python train.py --grayscale=true --mlp_ratio=2.67 --beta2=0.999 --decay_fraction=0.2
Rows from block 6, named by matrix and row number. Rows with one number belong to one attention dimension. Each number is 128 + 24 x the weight over the matrix's rms, rounded and kept within 0 to 255. All counts start at 0.
# q: attention query, key and value (stacked) (model.blocks.6.attn.qkv.weight, 576x192, the q third), inputs 96-191
# k: attention query, key and value (stacked) (model.blocks.6.attn.qkv.weight, 576x192, the k third), inputs 96-191
q.56 [116  85 132 122 149 116 145 116 127 137 134 133 108 118 127 142 120 115 150 119 131 128 100 142 161 112 131 156 132 115 161 147 117 108 127 139 114 135 175 133 141 124 118 136 149 123 154 127 121 118 126 135 133 168 116 125 133 142 102 114 110 123 137 125 123 120 112 125 126  90 140 134 102 127 147 120 118 137 117 137 109 124 137 132 116 121 139 118 137 116 154 144 134 132 117 114]
q.57 [130 127 158 109 122 166 147 107 112 144 142 110  90 128 117 151 138 116 132 104 163 120  93 143 141 135 161 109 137 106 130 111 136 124 117 128 113 103 163 134 100 144 151  94 141  99 130 119 148 172 154 114 132 139 125 156 121 127 134 116 110 111 129 113 112 126 155 140 141  93 132 129  89 143 154 122 155 161 114 137 147 114 151 139 124 118  99 140 174 137 135 114 111 145  98 115]
q.58 [128 110 130 103 131 132 128 107  90 139 133 127 103 103 105 136 111 116 163 103 148 102  62 125 159 120 126 118 151 123 146 111 141 124 100 118 101 136 164 118 121 138 140  95 136 112 131 164 133 157 120 122 160 136 117 131 125 128 157  94 132  90 145 134  89 137 154 136 152 110 137 145 102 134 141 107 137 121 143 174 147 136 141 135 121  99  99 154 148 109 153  95 106 116 112 114]
q.59 [138  83 118  94 143 131 120 103  94 141 145 132 110 110  98 136 137 114 150  87 140 119  61 123 159 114 116 111 160 135 135 129 136 135 104 116 118 139 166 122 115 143 154 108 124 111 129 171 130 153 124 120 144 142 106 134 117 119 150 100 145  89 153 132  88 140 146 126 139 111 152 133 100 129 135 110 130 127 156 192 136 127 133 120 116 114  96 165 172  98 141 117 111 144  99 107]
q.60 [143 110 135 123 115 119 151 158 137 115 138 120 146 151 160 122 143 164  89 123 124 118 161 140  86 177 127 130 104 141 147 124 118 103 132 123 130 105 103  96 137 125 117 152 139 144 114 137 103 110 117 126 103 121 141 112 119 137  88 123 119 148 115  92 171  91 110 120 110 140 146 105 155 135 114 144 123 119 125 101 111 114  89 133 125 138 126 105 128 135  91 156 131 145 136 169]
q.61 [143 103 126 105 150 139 108  93 101 153 151 131  98  97  90 159 140  99 149 100 148 126  62 113 155 123 115 115 167 110 107 123 121 140 119 129 130 154 172 128 110 137 150 113 107 113 153 139 147 154 149 134 157 127 117 123 111 132 166 122 149  74 153 145  82 145 139 130 147  95 155 127 100 135 135 120 125 149 139 189 154 117 149 114 119 115  95 143 154  98 139 111 118 134  96 115]
q.62 [128 113 117 104 145 137 102  92 108 142 122 141 111 112 100 133 115  98 180 112 132 137  77 121 173  88 117 130 161 112 125 124 123 156 115 128 117 139 151 158 128 135 140 113 131 123 142 147 145 129 141 125 161 150 112 142 130 115 177 120 139  99 135 150  95 173 124 141 144 116 125 144  97 126 154 112 135 140 132 179 135 142 183 126 119 107 113 150 137 106 158 100 120 115 116  84]
q.63 [127 124 105 117 137 102 107 120 142 147 137 140 130 127 114 131 165 124 142 134 101 124 126 120 135 124 125 133 133 144 108 141 129 131 140 131 148 142 118 106 138 116 124 147 120 162 124 141 138  99 102 142 100 128 133  90 133 134 114 136 161 115 134 147 125 147 122 127 121 126 117 138 139 126 145 129 132 110 147 137 112 127 128 107 118 160 131 114 117 123 132 145 136 154 110 125]
q.64 [153 167 111 128 130  76 117 135 146 117  93 116 125 131 136 102 148 131 131 154  99  99 148  65 104 117  83 134 127 167 104 138 144 106 136 127 158 166  66  98 150 116 126 143 102 136 118 149 146  86  66 116  86  63 182  80 141  92 118 158 135 124  98 145 140 150 143 158 130 175 127 136 163 154 121 118 109  60 167 142 106 148  83  88 139 180 129  98 110 110 126 144 147 118 136 119]
q.65 [126 143 129 131 112 144 109 152  79 120 118 106 145 176 136 114 127 179 124 128 159  68 120 132  96 172 133 107  81 125 160  97 138  89 107  97 111 128 117 109 116 147 135 120 146 112 143 170 110 124  89 110 121  94 117 130 117 116  94 104 105 145 154 117 137  95 125 109 142 136 175  80 158 180 121 137 146 112 147 159 123 139  91 135 122  98  99 172 160 146  83 139 109 131 118 181]
q.66 [113 137 111 100 116 129 125 140  79 127 127 125 144 168 115 127 130 167 118 107 155  90 111 141 108 151 127 100 108 145 129  89 128 122  82 117 120 126 103 104 102 149 166 125 125 132  99 154 124 138 117 104 146 125 123 137  93 121 127  87 111 115 134 118 125 120 154 133 124 149 169 101 162 142 109 113 170 115 151 152 149 143 114 146 134 122  66 175 154 124  99  95  88 142 114 144]
q.67 [111 133 161 148 131 152 117 120 128 134 154 105 108 121 136 154 153 157 111 126 146 112 135 150  98 169 156 140 115 128 150 118 134  90 145 127 140 111 141 121 118 128 116 125 147 118 124 101 132 130 143 130 112 128 150 113 122 149 113 112 116 123 117 104 148 107 128 119 127 109 124 115 114 100 120 146 127 130 143 152 130 112  98 136 113 133 133 135 121 130 106 145 129 134  89 150]
q.68 [154 146 128 147 119 132 156 104 161 127 126 129 122  60 120 115  82  96 168 132 131 160 147 139 193  73 137 173 155 101 119 131 110 138 163 111 117 142 155 153 146 145  88 118 132 108 136  88 118 117 140 136 156 145 124 145 177 135 133 163 113 130 135 116 134 114 100 150 105 128  67 141  91 131 104 147  92 167  87  76 111 122 166 122 110 129 170  93  94 145 159 139 135 100 155 110]
q.69 [111 123 113 114 130 116 172 123 125 120 141 140 125 126  99  98  87  77 138 144 127 144 127 136 167  93 124 129 150 118 121 157 113 159 112 132 103 143 130 146 146 108 122 137 146 118 160 129 150 133 110 157 166 160 111 121 157 113 129 144 119 131 130 127 123 151 138 121  99 124 132 180 136 108 133 133 109 118 102 123 117 130 148 119 135 111 135 111 128 114 167 133 151 105 171  93]
q.70 [140  89 125 143 140 121 192 149 142 108  98 137 140 113 125 100  83  98 139 129 117 167 138 167 170  79 148 164 147 105 122 143  78 146 149 130 121 158 136 177 156 131  87 133 143 133 130 132 127 108 145 152 134 151  93 123 141 119 151 128 106 126 123 108 157 150  87 111 102 136 101 157 120 108 102 170  79 112  77  91 104 117 162 128 113 113 175  94 110 134 163 144 146  97 171  98]
q.71 [102  94 113 124 155 105 129 110 140 140 150 142 104 106  99 126 107  48 152 115 110 178 124 157 199  58 126 132 163 107 120 156  90 160 136 162 123 146 163 165 153 104 131 148 118 137 147 109 173 135 137 180 168 154 100 134 173 142 158 145 127 114 121 139 110 159 103 104  84 118  86 171 113  94 156 160 116 154 104 107 115 118 189 122 146 112 152  99 103 134 190 141 158 119 145  74]
q.72 [122 105 104 128 174 108 150  88 136 144 140 145 114  71  94 117  88  94 149 105  99 157 112 135 175  85 147 152 188 125 103 140  95 157 144 126 118 153 127 147 145 122 122 123 101 130 135 114 148 143 135 158 151 142  94 134 135 150 171 146 146  97 114 159 122 154 103 136 110 140 105 168 103 100 135 141 100 156 111 101 136 111 191 104 123 117 152 138  96  93 192 113 142 105 146  90]
k.56 [ 97 116 192 127 127 174 137 101  93 163 166  79 108 131 150 167 141 141 146  79 171 110 138 152 135 140 145  96 114 103 174 109 140  79 114 126 100  94 155 136 107 142 149 104 145 112 134 138  97 159 135 125 130 143 110 151  80 158 135  67  96 114 120  96 101  98 145 105 150  94 146 114 116 131 118 129 126 159 133 158 148  95 124 176 124  99 109 169 135 113 122 101 107 131 114 145]
k.57 [142 123 199 107 108 200 179 112  94 138 145  71 133 130  93 145  80 160 129  82 203 119 147 135 123 157 164 103 106 116 211  84 144  42  98  86  57  90 136 132  92 180 140  52 187  66 165 117 104 201 137 110 154 154 132 182  84 127 115  66  67 137 175  49  88  48 148 153 132  97 145  89 115 149 104 102 113 186 109 104 167 139 130 150  92  61 102 165 169 136 100 101  84  97 165 153]
k.58 [116 135 145 141 130 128 146 117 115 135 137 106 117 119 128 171 135 138 125 134 155 102 140 152 129 148 133 134 119 114 170 110 134  79 137 110 106 131 143 118 123 134 120 129 137 116 157 117  78 137 121 126 104 138 150 110 125 136 106  94 120 134 141  87 132  56 141 118 114  80 138 123 101 134 100 143 121 132 137 136 122 112  83 140 100 129 133 140 134 125 139 133 119 106 126 154]
k.59 [107 119 136 149 134 126 146 115 122 133 125 125 103 111 135 156 131 143 142 137 139 108 110 146 124 142 118 156 125 120 180 112 129  87 129 105 107 124 145 109 123 134 121 125 146 118 157 107  92 140 114 131 104 147 140  99 127 130  89  94 126 121 120  83 134  66 138 110 133  67 114 130 108 134 109 151 113 140 120 144 112 117  85 144  94 153 127 137 138 111 144 127 125 110 132 153]
k.60 [143 104 135 122 160 140 140 143 125 121 130 139 128 133 132 121 101 113 132 120 101 159 152 117 130 115 140 112 135 119 123 148 112 138 121 141 153 118 107 129 129 125 129 119 140 147 118 117 136 111 131 150 166 132 101 150 128 135 145 133 114 120 122 126 130 143 112 140 128 156 137 134 139  99 126 128 134 133 120 119 124 119 164 137 141 115 127 121 113 132 147 126 129 127 152 109]
k.61 [104 118 136 148 136 147 154 110 142 126 127 123  99 109 126 156 121 144 147 118 145  98 118 137 133 146 129 158 131 122 171 126 143  90 146 100  97 132 159 130 129 140 125 119 138 103 147 109  89 152 120 119  93 136 133 126 131 135  88  96 124 133 158  98 132  73 144 127 153  80 106 124 112 143 138 126 107 148 124 138 113 139  85 145  92 152 126 139 148 132 131 137 120 118 134 150]
k.62 [102 146 135 156 120 136 128 111 141 145 144 115 110 120 151 156 152 131 139 133 150  92 118 146 131 137 120 141 127 124 139 110 144 105 137 110 109 132 140 114 133 128 117 143 127 117 139 136  91 132 122 129  97 128 167 108 135 125  98  99 131 141 118 109 141  99 131 124 147 104 119 127 107 145 132 135 120 129 135 162 120 121  88 140 116 136 134 137 149 120 132 129 121 129 111 156]
k.63 [123 117 119 139 128 113 136 126 123 118 130 135 127 114 155 126 141 114 141 131 112 115 111 111 128 132  92 142 138 135 113 131 122 142 139 103 143 135 120 110 142 122 119 130 117 136 142 157  87 125 100 125  99 117 137  81 139 130 119 127 170 122 106 135 156 140 118 106 176 109 157 132 131 143 124 133 106 109 146 159 110 121 100 115 119 179 129 123 106  77 143 143 145  96 129 130]
k.64 [153 150  90 122 123 112 119 117 137 129  98 151 147  79  99 120 110  77 131 152  99 138 114  78 156  87  92 150 148 172  82 148 149 174 136 121 143 181 122 142 161 108 102 139  85 116 144 106 132 109 113 126 110  98 142  91 164 120 151 158 154 116 122 174 114 163 134 175 135 131  91 157 146 154 121 114 100 111 111 120 126 128 148  73 119 183 156  93 121 102 141 146 148 120 142 111]
k.65 [123 128 123 137 107 100 150 160 124 121 136 131 144 159 160 153 120 132  95 141 125 149 156 152 102 145 123 114  77  82 131 109 114 140 124 150 148  84 124  90 114 135 147 172 158 148 135 160 137  96 131 124 130 129 107 145 132 138 109 120 120 157 130 100 157 123 106 105 101 115 160  93 141 126 114 165 149 112 122 142 122 136 112 164 173 126 122 115  98 137 116 149 130 127 125 148]
k.66 [134  95 152 131 118 124 155 184 105 102 149 141 147 165 173 146 120 154  87 149 146 138 135 162  99 149 150 110  78 100 148 122  99 118 117 130 138 110 136 105 115 140 120 146 170 154 138 147 106 124 124 130 125 155 113 123 118 146  97 125 106 152 117  76 157 113 116  91 114 106 158 114 134 105 118 129 148 104 106 108 113 116 107 165 154 111 129 122 115 136  95 135 124 116 143 152]
k.67 [138 143 122 110 113 133 111 135 107 128 137 118 141 138 120 130 104 124 111 134 139 137 137 113 131 124 105 100 115 134 119 105 152 128 103 137 111 131 125 108 107 149 169 144 141 144 120 145 134 149 126 110 141 103 123 143 140 131 110 149 131 139 173 132 126 127 156 147  99 108 133 116 113 153 114 114 160 127 156 162 123 135 114 110 139 121 114 130 110 137 123 112 104 148 129 109]
k.68 [113 162 178 142 143 142 136  89 148 170 157  67 100 131 139 141 162 127 161  82 147 141 156 106 141 126 139 112 149  98 151 149 127  96 133 137 113  82 154 126 118 129 142 103 134 101 120 121 129 162 159 135 132 131 135 125  85 158 105  83 114 104  93 137 101 111  92 151 173 132 113 139  91 122 135 121 135 149 140 120 150 111 140 155 126  80 141 124 155 119 143 110 137 148 104 136]
k.69 [130 133 132 135 138 138 137 117 134 125 140 115 120 119 136 119 135 122 131 112 122  82 121 124 123 136 121 153 146 128 136 142 130 108 137  95 134 136 146 132 129 133 121 133 130 132 139 120 116 131 132 126  91 137 146 102 109 119 115 125 136 103  78 128 121 145 128 115 167 153 123 144 133 112 121 128  92 128 125 123 145 145 117 137 109 140 141 122 144 101 127 137 140  85 145 135]
k.70 [135 122 144 114 133 145 141  96 127 148 152 103 108 105 123 134 140 108 144 101 125 121 120 109 149 121 134 134 145  96 160 146 126  91 115 133 116 133 152 175 121 133 120 114 144 111 139 107 118 157 154 141 119 136 142 139 128 140 133 105 116 110  87 120 102 139 117 144 138 128 111 141 114  68 150 112 107 155 119 135 153 114 153 152 125 104 115 113 176  94 122 112 120 113 148 130]
k.71 [133 175 176  99 143 131 144 103 147 166 171  71 104 126 106 146 134 111 138  91 141  85 107 108 155 123 113 129 123 127 160 124 170  80 137  89  89 111 153 129 104 137 148 108 138 108 142 104 140 172 149 121  85 130 144 145  80 151 100 129 110 113 112 112 105 110 141 153 160 143 110 134 116 146 149 101  85 160 132  96 170 104 126 132  92  99 110 126 151 113 150 107 127  86 104 140]
k.72 [141 140 158 135 157 132 146 124 136 153 159  82  99 110  91 129 100 115 139  75 130 143 116 127 164  87 114 143 120 112 137 130 121 133 143 126 121 113 134 138 160 123 138 102 122  90 164  98 149 133 149 150 144 120 131 119  99 145 146 124 109 108 132 136 126 126  85 128 132 115 117 144 112 121 124 138 113 160 124  96 122 112 143 134 104 128 149 111 118 118 156 143 147  86 127 104]