config.toml
image_size = 32
horizontal_flip = true
norm_position = "pre"
residual_init = "none"
lr = 0.0014
beta1 = 0.85
steps = 31300
decay_fraction = 0.2
Rows from block 2 of a small image embedding model, named by matrix and row number. Rows with one number belong to one neuron. Each number is 128 + 24 x the weight over its row's rms, rounded and kept within 0 to 255. All counts start at 0.
After each neuron's rows are labels from the 100 images, of 14976, where the neuron reaches its largest size: "peak on" is the class under the peak. Only what is clearly more common there than usual is listed. The data: Sentinel-2 satellite tiles (TerraMesh).
# gate: MLP gate (model.blocks.2.mlp.gate.weight, 512x192), inputs 64-127
# fc1: MLP up (model.blocks.2.mlp.fc1.weight, 512x192), inputs 64-127
# fc2: MLP down (model.blocks.2.mlp.fc2.weight, 192x512, transposed), outputs 64-127

gate.449 [163 129 163 116 133  84 154 137 158 118  79  99 122 100  98 138  99 126 118 138  84  79 117  90 144 134 119 116 146 112 139 104 119  93  44 124 106 134 109 120 130 162 147 142 138  91 120  98  81 126 116 157  91 161 162 163 143  97 123 158 132 154 141 132]
fc1.449 [105 167  79 159 158 183 129 169 130 131 153 140 117 137 140 104 132 132 150 135 147 102 134 106 117 144 136 134 117 118 150 160 125 139 146 145 158 156 152 108 111  95 143 136 126 136 119 141 124 128 157 131 120 141  95  95  97 162  95  91 146  99 144 141]
fc2.449 [112 136 156 131 170 118 103 138 180 115 134 112 166 117 128 126 110 115 114 112 122 119 138 141 154 170  83 137  98 109 133  97 157 131 125 126 134 120 102 185 164 154 173 113 160 159 136 166 135 167 118 124  87 152 191  98 116 123 181 143 111 165  99 103]
peak on: crops

gate.128 [162 136 141 144 159 143 152 127 139 145 123 118 152 133 108 157  75 127 135 159 139 108 109 175 117 117 119  93 115 185 135 110 148 134 122 148  87 148 137 104 138 140 109 137 111  94 122 129 104 143 106 145 111 180 140 130 111 127 162 151 172 113 120 127]
fc1.128 [133 105  77 150 131 139 154 119 127 132 136 148  97 120 124 164 104 149 133 157 117 145 142  87 115 119 128  67  92 160 151 153 101 138 174 128 125 140 173 109 114 140 151 109  82 114 113 135 143 148 133 133 153 116 131 174 116 120 157 102 136 104 167 152]
fc2.128 [126 135 126 124  94 105 140  90  86 142 113 125 102 122 146 141 134 164  85  87 118 159 150 131 137 133 143 147 150 136 146 111 127 131 137  69 132 135  84 142 117 161 151 126 143 147 150 124 157 129 106 120 153 127 127 146 128 102 151  78 107 136  97 138]
peak on: clouds

gate.491 [196 100 125 105 144 114 142 141 156 123 115 129 100  73 108 163 141 122  69 114  87  97 179 142 114 164  84 106 100 128 107  88 123 136 129 138 146 126 155 117 180 161 146 129  98 115 109 124 113  90 136 139  97 174 146 149 157  65 146 121 139 129 116 150]
fc1.491 [113 122 136 117  78  84 139 117 115  98 108 110 135 133 112 108 127 122  93  85 154 127 136 168 132 135 135 123 124  93 112 100 119 119 106 157 143 111  84 151 199 108 110 161 159 144 145  80 134  84 129 121 104 161 137 109 157 155 131 139 126 142  92 148]
fc2.491 [116 112  70 115 131 166 140 115  88 162 138 152  69 118 162 150  91 111 127 140 126 109 139  91  94 115 135 120 160 134 145 162 115  92 149  80 139 164 151 144 110 143  96 103 101 101 132 137 117 134 161 103 144 108 108 140 125 124 122 115 158  91 162 125]
peak on: crops

gate.410 [149 104 129 104 126 161 140 121 125 134 116 144  76 122 123 143 153 175  87 112 127 103 180 163 120 164 140 111 162 122 129 126 103 142 172 118 103 152  91 104 149 195 174 117  73 143 120 166 179 118 119 142 117 141 107 141 138 105 159  97 157 119 140 144]
fc1.410 [135 110 153 147 165 125  99 176 140 116 136 155 116 171 148 140 132 129 110 156 140 131 153 103 150 145 131 101 108 125 136 159  88 148 144 133 129  99 121 115 114 158 168 104  88 112 135 165 141 193 149 143 130  96 112 140  94 108 141 114 135 147 160 116]
fc2.410 [138 134 130 134 148  98 141 154 150 152 105 107 106 149 144 125 107 150 125 119 133 142 140 147 176 116 149 145 108 175 123 109 129 148 101 141  62 143 104  89 150 129  96 135 146 109 112  75 106  98 109 164 100 158 143 133 110 108 130 127 132  96  90 110]
peak on: snow or ice

gate.23 [129 143 113 144 182 132 110 125 144 140 140 138 149 147 151 133 115 116 124 169 147 129 122 144 172 131 139 104 106 155 111  88 128 148 101 133 123 154 132 137 119 144  85 129 141 127 144 138 112 124 140 168 103 182 126 172 138 123 146 158 130 154 102  48]
fc1.23 [161 128 128 131 144 152 126 143 117 136 112  96 112 114 114 150  89 178 118 135 125 115 169 119 117 129 152 126 116 164 160 110 140 141 134 140 153 167 189  94 147 130 115  80  99 130 134 106 120 104 148 147 156 165  92 185 134 107 164 125 156  96 160 125]
fc2.23 [117 106 156 124  90 138 106 111  94 151 120 129  92 134 116 164 119 160  74 122 106 139 136 146 152 165 132 157 151 134 106 128  96 102 134 135 149 152  77 142 118 175 160 138 127 147  97 149 149 143 104 128 160 145 130 126 114 121 104  78  98 118 106 133]
peak on: clouds

gate.414 [158 163 119 131 158 139 122 141 146 131 152 149 124 136 148  94 154 121 118 117 155 118 128  99 111  95 154 128 144 147 170 160 128 152 136 113 114 124  84 108 114 141 145  90 118  96 113 144 148 138 148 127 149  92 104  81 143 136 100 119 147 147 124  84]
fc1.414 [129 165  93 133 148 148 136 117 121 155 138 139 124 143 155 119 144 138 129 107 162 125 130  93  97  98 157 145 171 138 164 177 104 167 154 130 130 149 113  95 117 178 158 109  93 140 116 171 156 137 132 125 147 111 101  98 141 157 121 100 141 143 152 117]
fc2.414 [ 94 165 144 148 145 114 101 161 121 154 109 124 143 159 161 115 121 137 156 161 151 149 116 138 155 109 164 134 101 153 107 155 163 112 107 130  78 144 112 146 104 109  97 171 153 132 137 108 130 164  98 148 104 114 124 102 100 143 134 121  91 164  95 108]
peak on: snow or ice

gate.363 [132 111  96 111  80 128 146 113 106 122 144 147 112 135  83 128 122 158  78  89 130 133 136 116  83 157 125 131 166 119 117 138  90 128 124 157 164 106 128  89 143 152 153 140 106 144 114 179 162  86 143 139 126 149  89 135 164 133 132 138 138 121 116 177]
fc1.363 [142 138 100 154 131  85  99 152 132  97 153 163 133 148 113  91 151 105 122 134 135 111  85 112 114 148  99 105 121 154 106 134 104 143  82 121 135  98 127 120 146 112 118 147 116 106 126 105 147 132 145 161 100 124 109 121 126 119  91 166 150 138 114 140]
fc2.363 [116 147 124 124 126 120 111  95 151 153  69 102 106 154 152 140 110 141 144 112 112 138 158 126 155 118 148 158 136 135 112 136 164 110 110  92 107 170 105 127  89 157 107 151 136 143 119 101 109 121 142 132 141 167 137 155 130 141 151  63 106 126  70 136]
peak on: clouds

gate.66 [118 143 137 121 117 139 111  91 161 109 176 137 134 106 172 135 163 129 151  98 150 121 107 113 135 120 119 125 133 116  71 101 133 100 105 108 137 130 113 105 128 129 149 131 113 134 116 148  88 145 137 111 149  86 139 138 164 107 115 149  85 137 126  95]
fc1.66 [132 124 123 157 109 149 144 175 145 165  79 150 120 148 113 155  81 158  83 140 125 101 159 154 124 131 134 131 150 127 164 134 126 145 112 194 102 119 109 169 137 160 149 109 150  80 134 147 153 126  88 164 111 168 139 108 111 151 143 127 128  98 154 184]
fc2.66 [105 142 131 147 158 110 124 118 127 119 139 138 145 138 112  95 135 121 168 139 136 104  95  85 116 111 110  91 110 156  97 180 146 146 129 183 152  98 148 137 152  96 121 123 124 124 165 126 106 149 148 136 117 100 150 116 118 141 126 146 125 121 142 116]
peak on: rangeland

gate.467 [187 104 122 115  97 118 146 101 135 116 116 137  80  84  96 147 112 111  89 111 101  95 153 156 106 167  95 100 130 140  92 102 120 126 108 146 107 138 127  88 165 156 137 145  96 103 111 130 158 101 133 148  84 175 137 149 150  84 146 128 160 103  99 162]
fc1.467 [150 112 120 124 107 102 126 155 119 109 133 128 118 133 102 110 120  99 102 137 111 119 138 129 115 155 105  88  90 126  95 106 132 133 127 152 140 131 148 129 188 144 134 150 113 106 130 131 153 111 142 183  92 144 139 137 147  94 138 151 161 118 123 153]
fc2.467 [144 130 115 114 101 128 141  85 104 173 104 109  92 136 126 143 117 139  88  94 111 147 174 134 142 135 158 147 151 121 137 136 111 134 131  88  92 169 133  87  96 153 155 143 103 133 101 153 132 103 115  96 161 116 118 149 152 101 145  87 152 122 118 121]
peak on: rangeland

gate.425 [141  71 107 103 104 134 170  85 123 124 115 112  89 101 108 122 134 151  78  91 100 108 158 152 105 144 113 123 135 124 140 127 108 156 164 125 149 140 165  86 140 162 169  83 100 140 112 153 146 112 125 116 142 144 128 181 165 119 164  99 153 102 139 161]
fc1.425 [114 122 114 124 141 160 169 100 127 184  88 113 122  75 106 165 118 149 108 119 102 126 164 144 137 113 154 149 145 138 128 138 122 115 163 104 100 152 192 105 106 142 162 126 120 137 116 140 100 130 113  81 166 146 132 164 138 121 185  90 135 105 133 128]
fc2.425 [166 135 113 111 126 137 118 158 128  85 162 152 107 119 142 116 171 127 135 139 122 126 101 139  94 120 113 113 134 127 140 109  84 107 109 140 159  83 139 145 156 130 119 106 123 146 118 140 117 121 164 145 119 104  90 114 151 128  82 183 151 174 145 146]
peak on: built area

gate.376 [164 127 162 101 107 128 150  93 156 103 117 112 129 106  85 152 126 139  90  81 103 123 163 172 131 147 102 108 145 120 118  80 115 162 111 124 111 112 109 112 177 157 151 116 141 133 113 141 157 100 112 135 100 166 151 153 155  81 178 122 143 148 100 166]
fc1.376 [129 126 144 102  91  99 144 104 126 104 132 127 125 135 115 130 157 131  97  91 136 132 131 158 134 142 116 122 148  91  93  75 133 115 120 133 153 127  87 157 171 157 132 124 152 144 155 134 135  82 150 103 109 151 137 119 141 127 137 139 132 137 102 147]
fc2.376 [120 101  71 115 100 136 159 101  88 136 122 150  71  87 127 153 129 121 118 124 112  87 126 109  82 115 117 133 130 104 150 148 123 123 130  98 164 152 169 159 114 140 139 105  67 142 150 150 133 113 130  87 139 109  94 142 124  93 116 127 117  85 122 147]
peak on: crops

gate.281 [160 146 214 145 134 133 133 143 183 106 116  97 164 139  99 121 131 107 104 159 145 128 125 159 134 139  94  87  76 131 150 114 158 143 137 162 120 122 147 116 146 102 113 118 108 106 114 144 117 138 112 139 124 152 152 107 117 106 151 137 147 106 138 108]
fc1.281 [138 100 120 166 154 106 132 150 121 145  95 139 157 170 133 131  85 153 127 137 149 105  97 104 140 155 134  84 111 134 139 133 143 128  97 124 103  95 110 131 148 145 123  92 101 114 134 162 136 150  87 144 136 142 162 127  93 125 132 117 140 118 134 123]
fc2.281 [129 118 107 136 144 153 122 149 134 113 147 147 136 131 128 100 134 113 130  97 142 113 131 118  94 134 106  84 120 115 147 103 134 136 124 134 177 122 120 157 146  96 124 129 153 141 149 113 136 112 167 112  86  63 128 134 124 143 158 145 173 132 139 161]
peak on: water

gate.166 [171 128 164 109 130 147 116 149 130 103 149 120 164 139 128 106 171 108 135 182 135 128 151 159 127 141  94 102  77 161 171 129 135 136 134 144 153 141 161  99 142 109 106 122 133 147 115 101 151 105 130 136  93 115 140  90 129 108 152 152 153 116 145 107]
fc1.166 [158  94 117 146 110 124 128 165 112 105 153 138 134 120 113 126 136  98 140 148 140 130 138 126 124 147 102 107  73 126 142 124 106 140 127 184 151 117 159 104 171 121 104 125 126 123 142 125 143 144 125 158 101 121 159 130 119 135 141 141 138 104 156 122]
fc2.166 [ 92 123 129 139 108  55 175 107 104 107  95  97 138 112 129 112 120 162 118  89 131 135 116 136 160 161 113 117 110 108 110  82 131 143 112 130 130 111 128 186 153 123 156 120 123 172 154 116 160 121  89 136 112 140 147 158 105 134 174 113  78 114  83 141]
peak on: rangeland

gate.73 [148  90 103  93 109 141 167 129  89 167 115 129 121 130 129 147 118 142 107 141 104 103 161 113 184 123 152 146 155 101 119 151  90 120 123 149 116 141 101 113 119 163 136 129 134 148 169 110 118  97 144 115 127 126 148 132 184 100 155 122 163 109 156 122]
fc1.73 [137 113 132  99 137 146 126  97 145 159  77 101 127 134 123 177 157 136 130 132 115 140 128 156 126 114 151 185 171 136 127 135 116 101 192 110 123 157 105 135  81 162 129  70 133 127  77 130 111 137 128 106 166 139  94 113 148  97 126  93  97 143 126 105]
fc2.73 [134 112 119  91 131 139 119 152 125 104 186 127 114 157 112  74 164  68 159 154 118 101 103 130  87 100 119  60 121 123 103 144 111 135 129 143 121  97 127  98 136  98 100 122  84 157 136 163 117 112 141 134 125 112 108  97 126 129 104 155 149 110 157 149]
peak on: water

gate.283 [173  96 164 122 124  84 161 154 143 138  70 124 102 148 104 135 116 144  97 136 120 107 130 133 128 179 115 126 114 154 104 122 116 129 141 154 118 106 128 102 159 133 149 136 101 141 138 112 129 120 117 143  90 168 162 187 145 117 195 130 154 117 134 138]
fc1.283 [ 89 109  96 127  87 148 109 126  88 189 145 111 105  97 143 107 128 122 144  97 132 148 129 104 122 111 144 162 158 117 127 143 111  92 147 115 168 153  94 170 127 141 142 124 156 127 147 150 126 128 145 101 165 114 116  89 167 171 124  95 114 139 127 135]
fc2.283 [123 122 150 145 147 138 119 161 141 108 135 119 159 121 136 121 123 140 145 134 137 104 106  70 131 126 118 128 143 135 150 142 141 156 138 158 157  96 148 171 169 136 119 101 144 132 150 124 130 174 153 127 140  70 157 132 125 132 136 161 133 147 150 122]
peak on: snow or ice

gate.304 [208 132 162 123 132 122 133 118 155 127 119 171  84 135 117 174 105 153 107 104 114 115 150 158 110 163 116 127 105 128 113 121 144 131 126 143 111 109  93  95 110 145 150 111  89 124  87 147 128 114 102 141  96 191 139 109 148  81 131  99 152 120 114 124]
fc1.304 [121 154  98 158 149 144 118 132 177 137 137 117 147 130 147 156 146 148 170 141 123 134 132 102 116  77 121  74 126 170 167 193 146 168 164 116 125 142 139 104  81 119 132 103 128 115  85 149 113 155 139 147 130 107  96 143 121 135 119 108 117 141 142 118]
fc2.304 [156 118 158 108 132 124 106 124 152 108  93  69 129 147 108 137 129 147 111 123 117 166 130 143 154 140 119 123  93 129 166 127 130 138 151 128  82 104 153 129 136 120 131  92 127 163 110  93  96 109 133 127 116 151 155 130 107  80 151 134 101 124  87 123]
peak on: snow or ice

gate.146 [138  74 119 149 130 168 155 143 103 215 103 145  95 121 136 198 125 165 120 146 106 123 163 153 137 138 147 147 130 109 126 138  73  99 179 115 124 137 136 121 113 146 149 116 100 139 136 155 126 136 130 109 156 120 116 170 132 124 148  94 117 143 129 116]
fc1.146 [106 111  84 102 139 100 125 153  85 154 147 144  91 150 171 160 125 149 125 115 108  88 146 125 168 131 134 105 145 147  93 156  80 123 135  94 138 133 144 122 102 135  98 156  96 137 136 121 106 162 155 108 102  93  99 154 101 113 126  98 134 155 100 146]
fc2.146 [140 151 143  90 123 128 133  96 174 161 101 142 136 149  81 130 118 135 109 132 106 157 143 195 172 145 151 141 130 126 135  89 141 126 135  90  85 123 117 127 129 115 118 140 135 135 106  62 113  80  91 148 132 175 120 137 144 108 130  95 106 118 100 120]
peak on: snow or ice

gate.233 [153 103 118 126 130 137 166 111 155 133 102  72 171  98 114 156  98 166 154 135 118 119 150 134 120 109 153 115 118 126 112 121 142 102 153 113 149 148 191 102 115 128 120 119  93 153 112 135  80 116 132 130 125 150 120 183 132 146 187 104 131 133 159 107]
fc1.233 [105 145 133 134 160 127 158 128 151 157 117 113 140 130 115 129 104 148 121 129 155 149 152 127 145 123 144  95  84 159  93 107 137 134 161 106 130 143 149 114 134 118 118 120 108 130 142 150 115 152 139 147 109 142 162 158 132 159 209  91 140 101 145 125]
fc2.233 [ 92  92 133  99  91  95 129 133  91 114 138 123  85 130  92 146 177 164  89  90 132 143 138 115 154 137 154 149 146 109 141 102 113 134 130 107 129 128  78 160 126 161 167 116 135 162 114 185 171 125 111 114 152 134 103 142 127 125 116  76  95 136 102 159]
peak on: built area

gate.89 [137 153 139 150 143 136 169 130 143 107 142 126 165 108 123 115  87 150 121 122 156  88 137 129 133 123 132 133 112 112 141  70 146 128 138 144  99 130 150 142 154 144 123 138 143 140 146 124 124 113 109 106 123 186 163 182 134 128 175 138 128  97 138 117]
fc1.89 [143 116 118  88 103 131 124 124  93 127 143 113  78  94 121 147 163 113 156 115  69 142 134 109 105 129 128 127 170 101 123 138 105  91 114 119 159 118 110 129 102 134 131 118 114 120 119 124  90 105 181 109 162  88  78 126 154  81  92 135 127 168 131 132]
fc2.89 [107 121 110 145 144 121 115 164 142 141 131 122 137 146 164 128  93 121 145 160 133 119  98  69 159 131 126 131 106 128 153 104 154 117 133 127 129 137 160 156 141 105 120 108 160 101 158 106 123 147 135 161 120 144 161 154 106 110 133 130 119 142 140 111]
peak on: water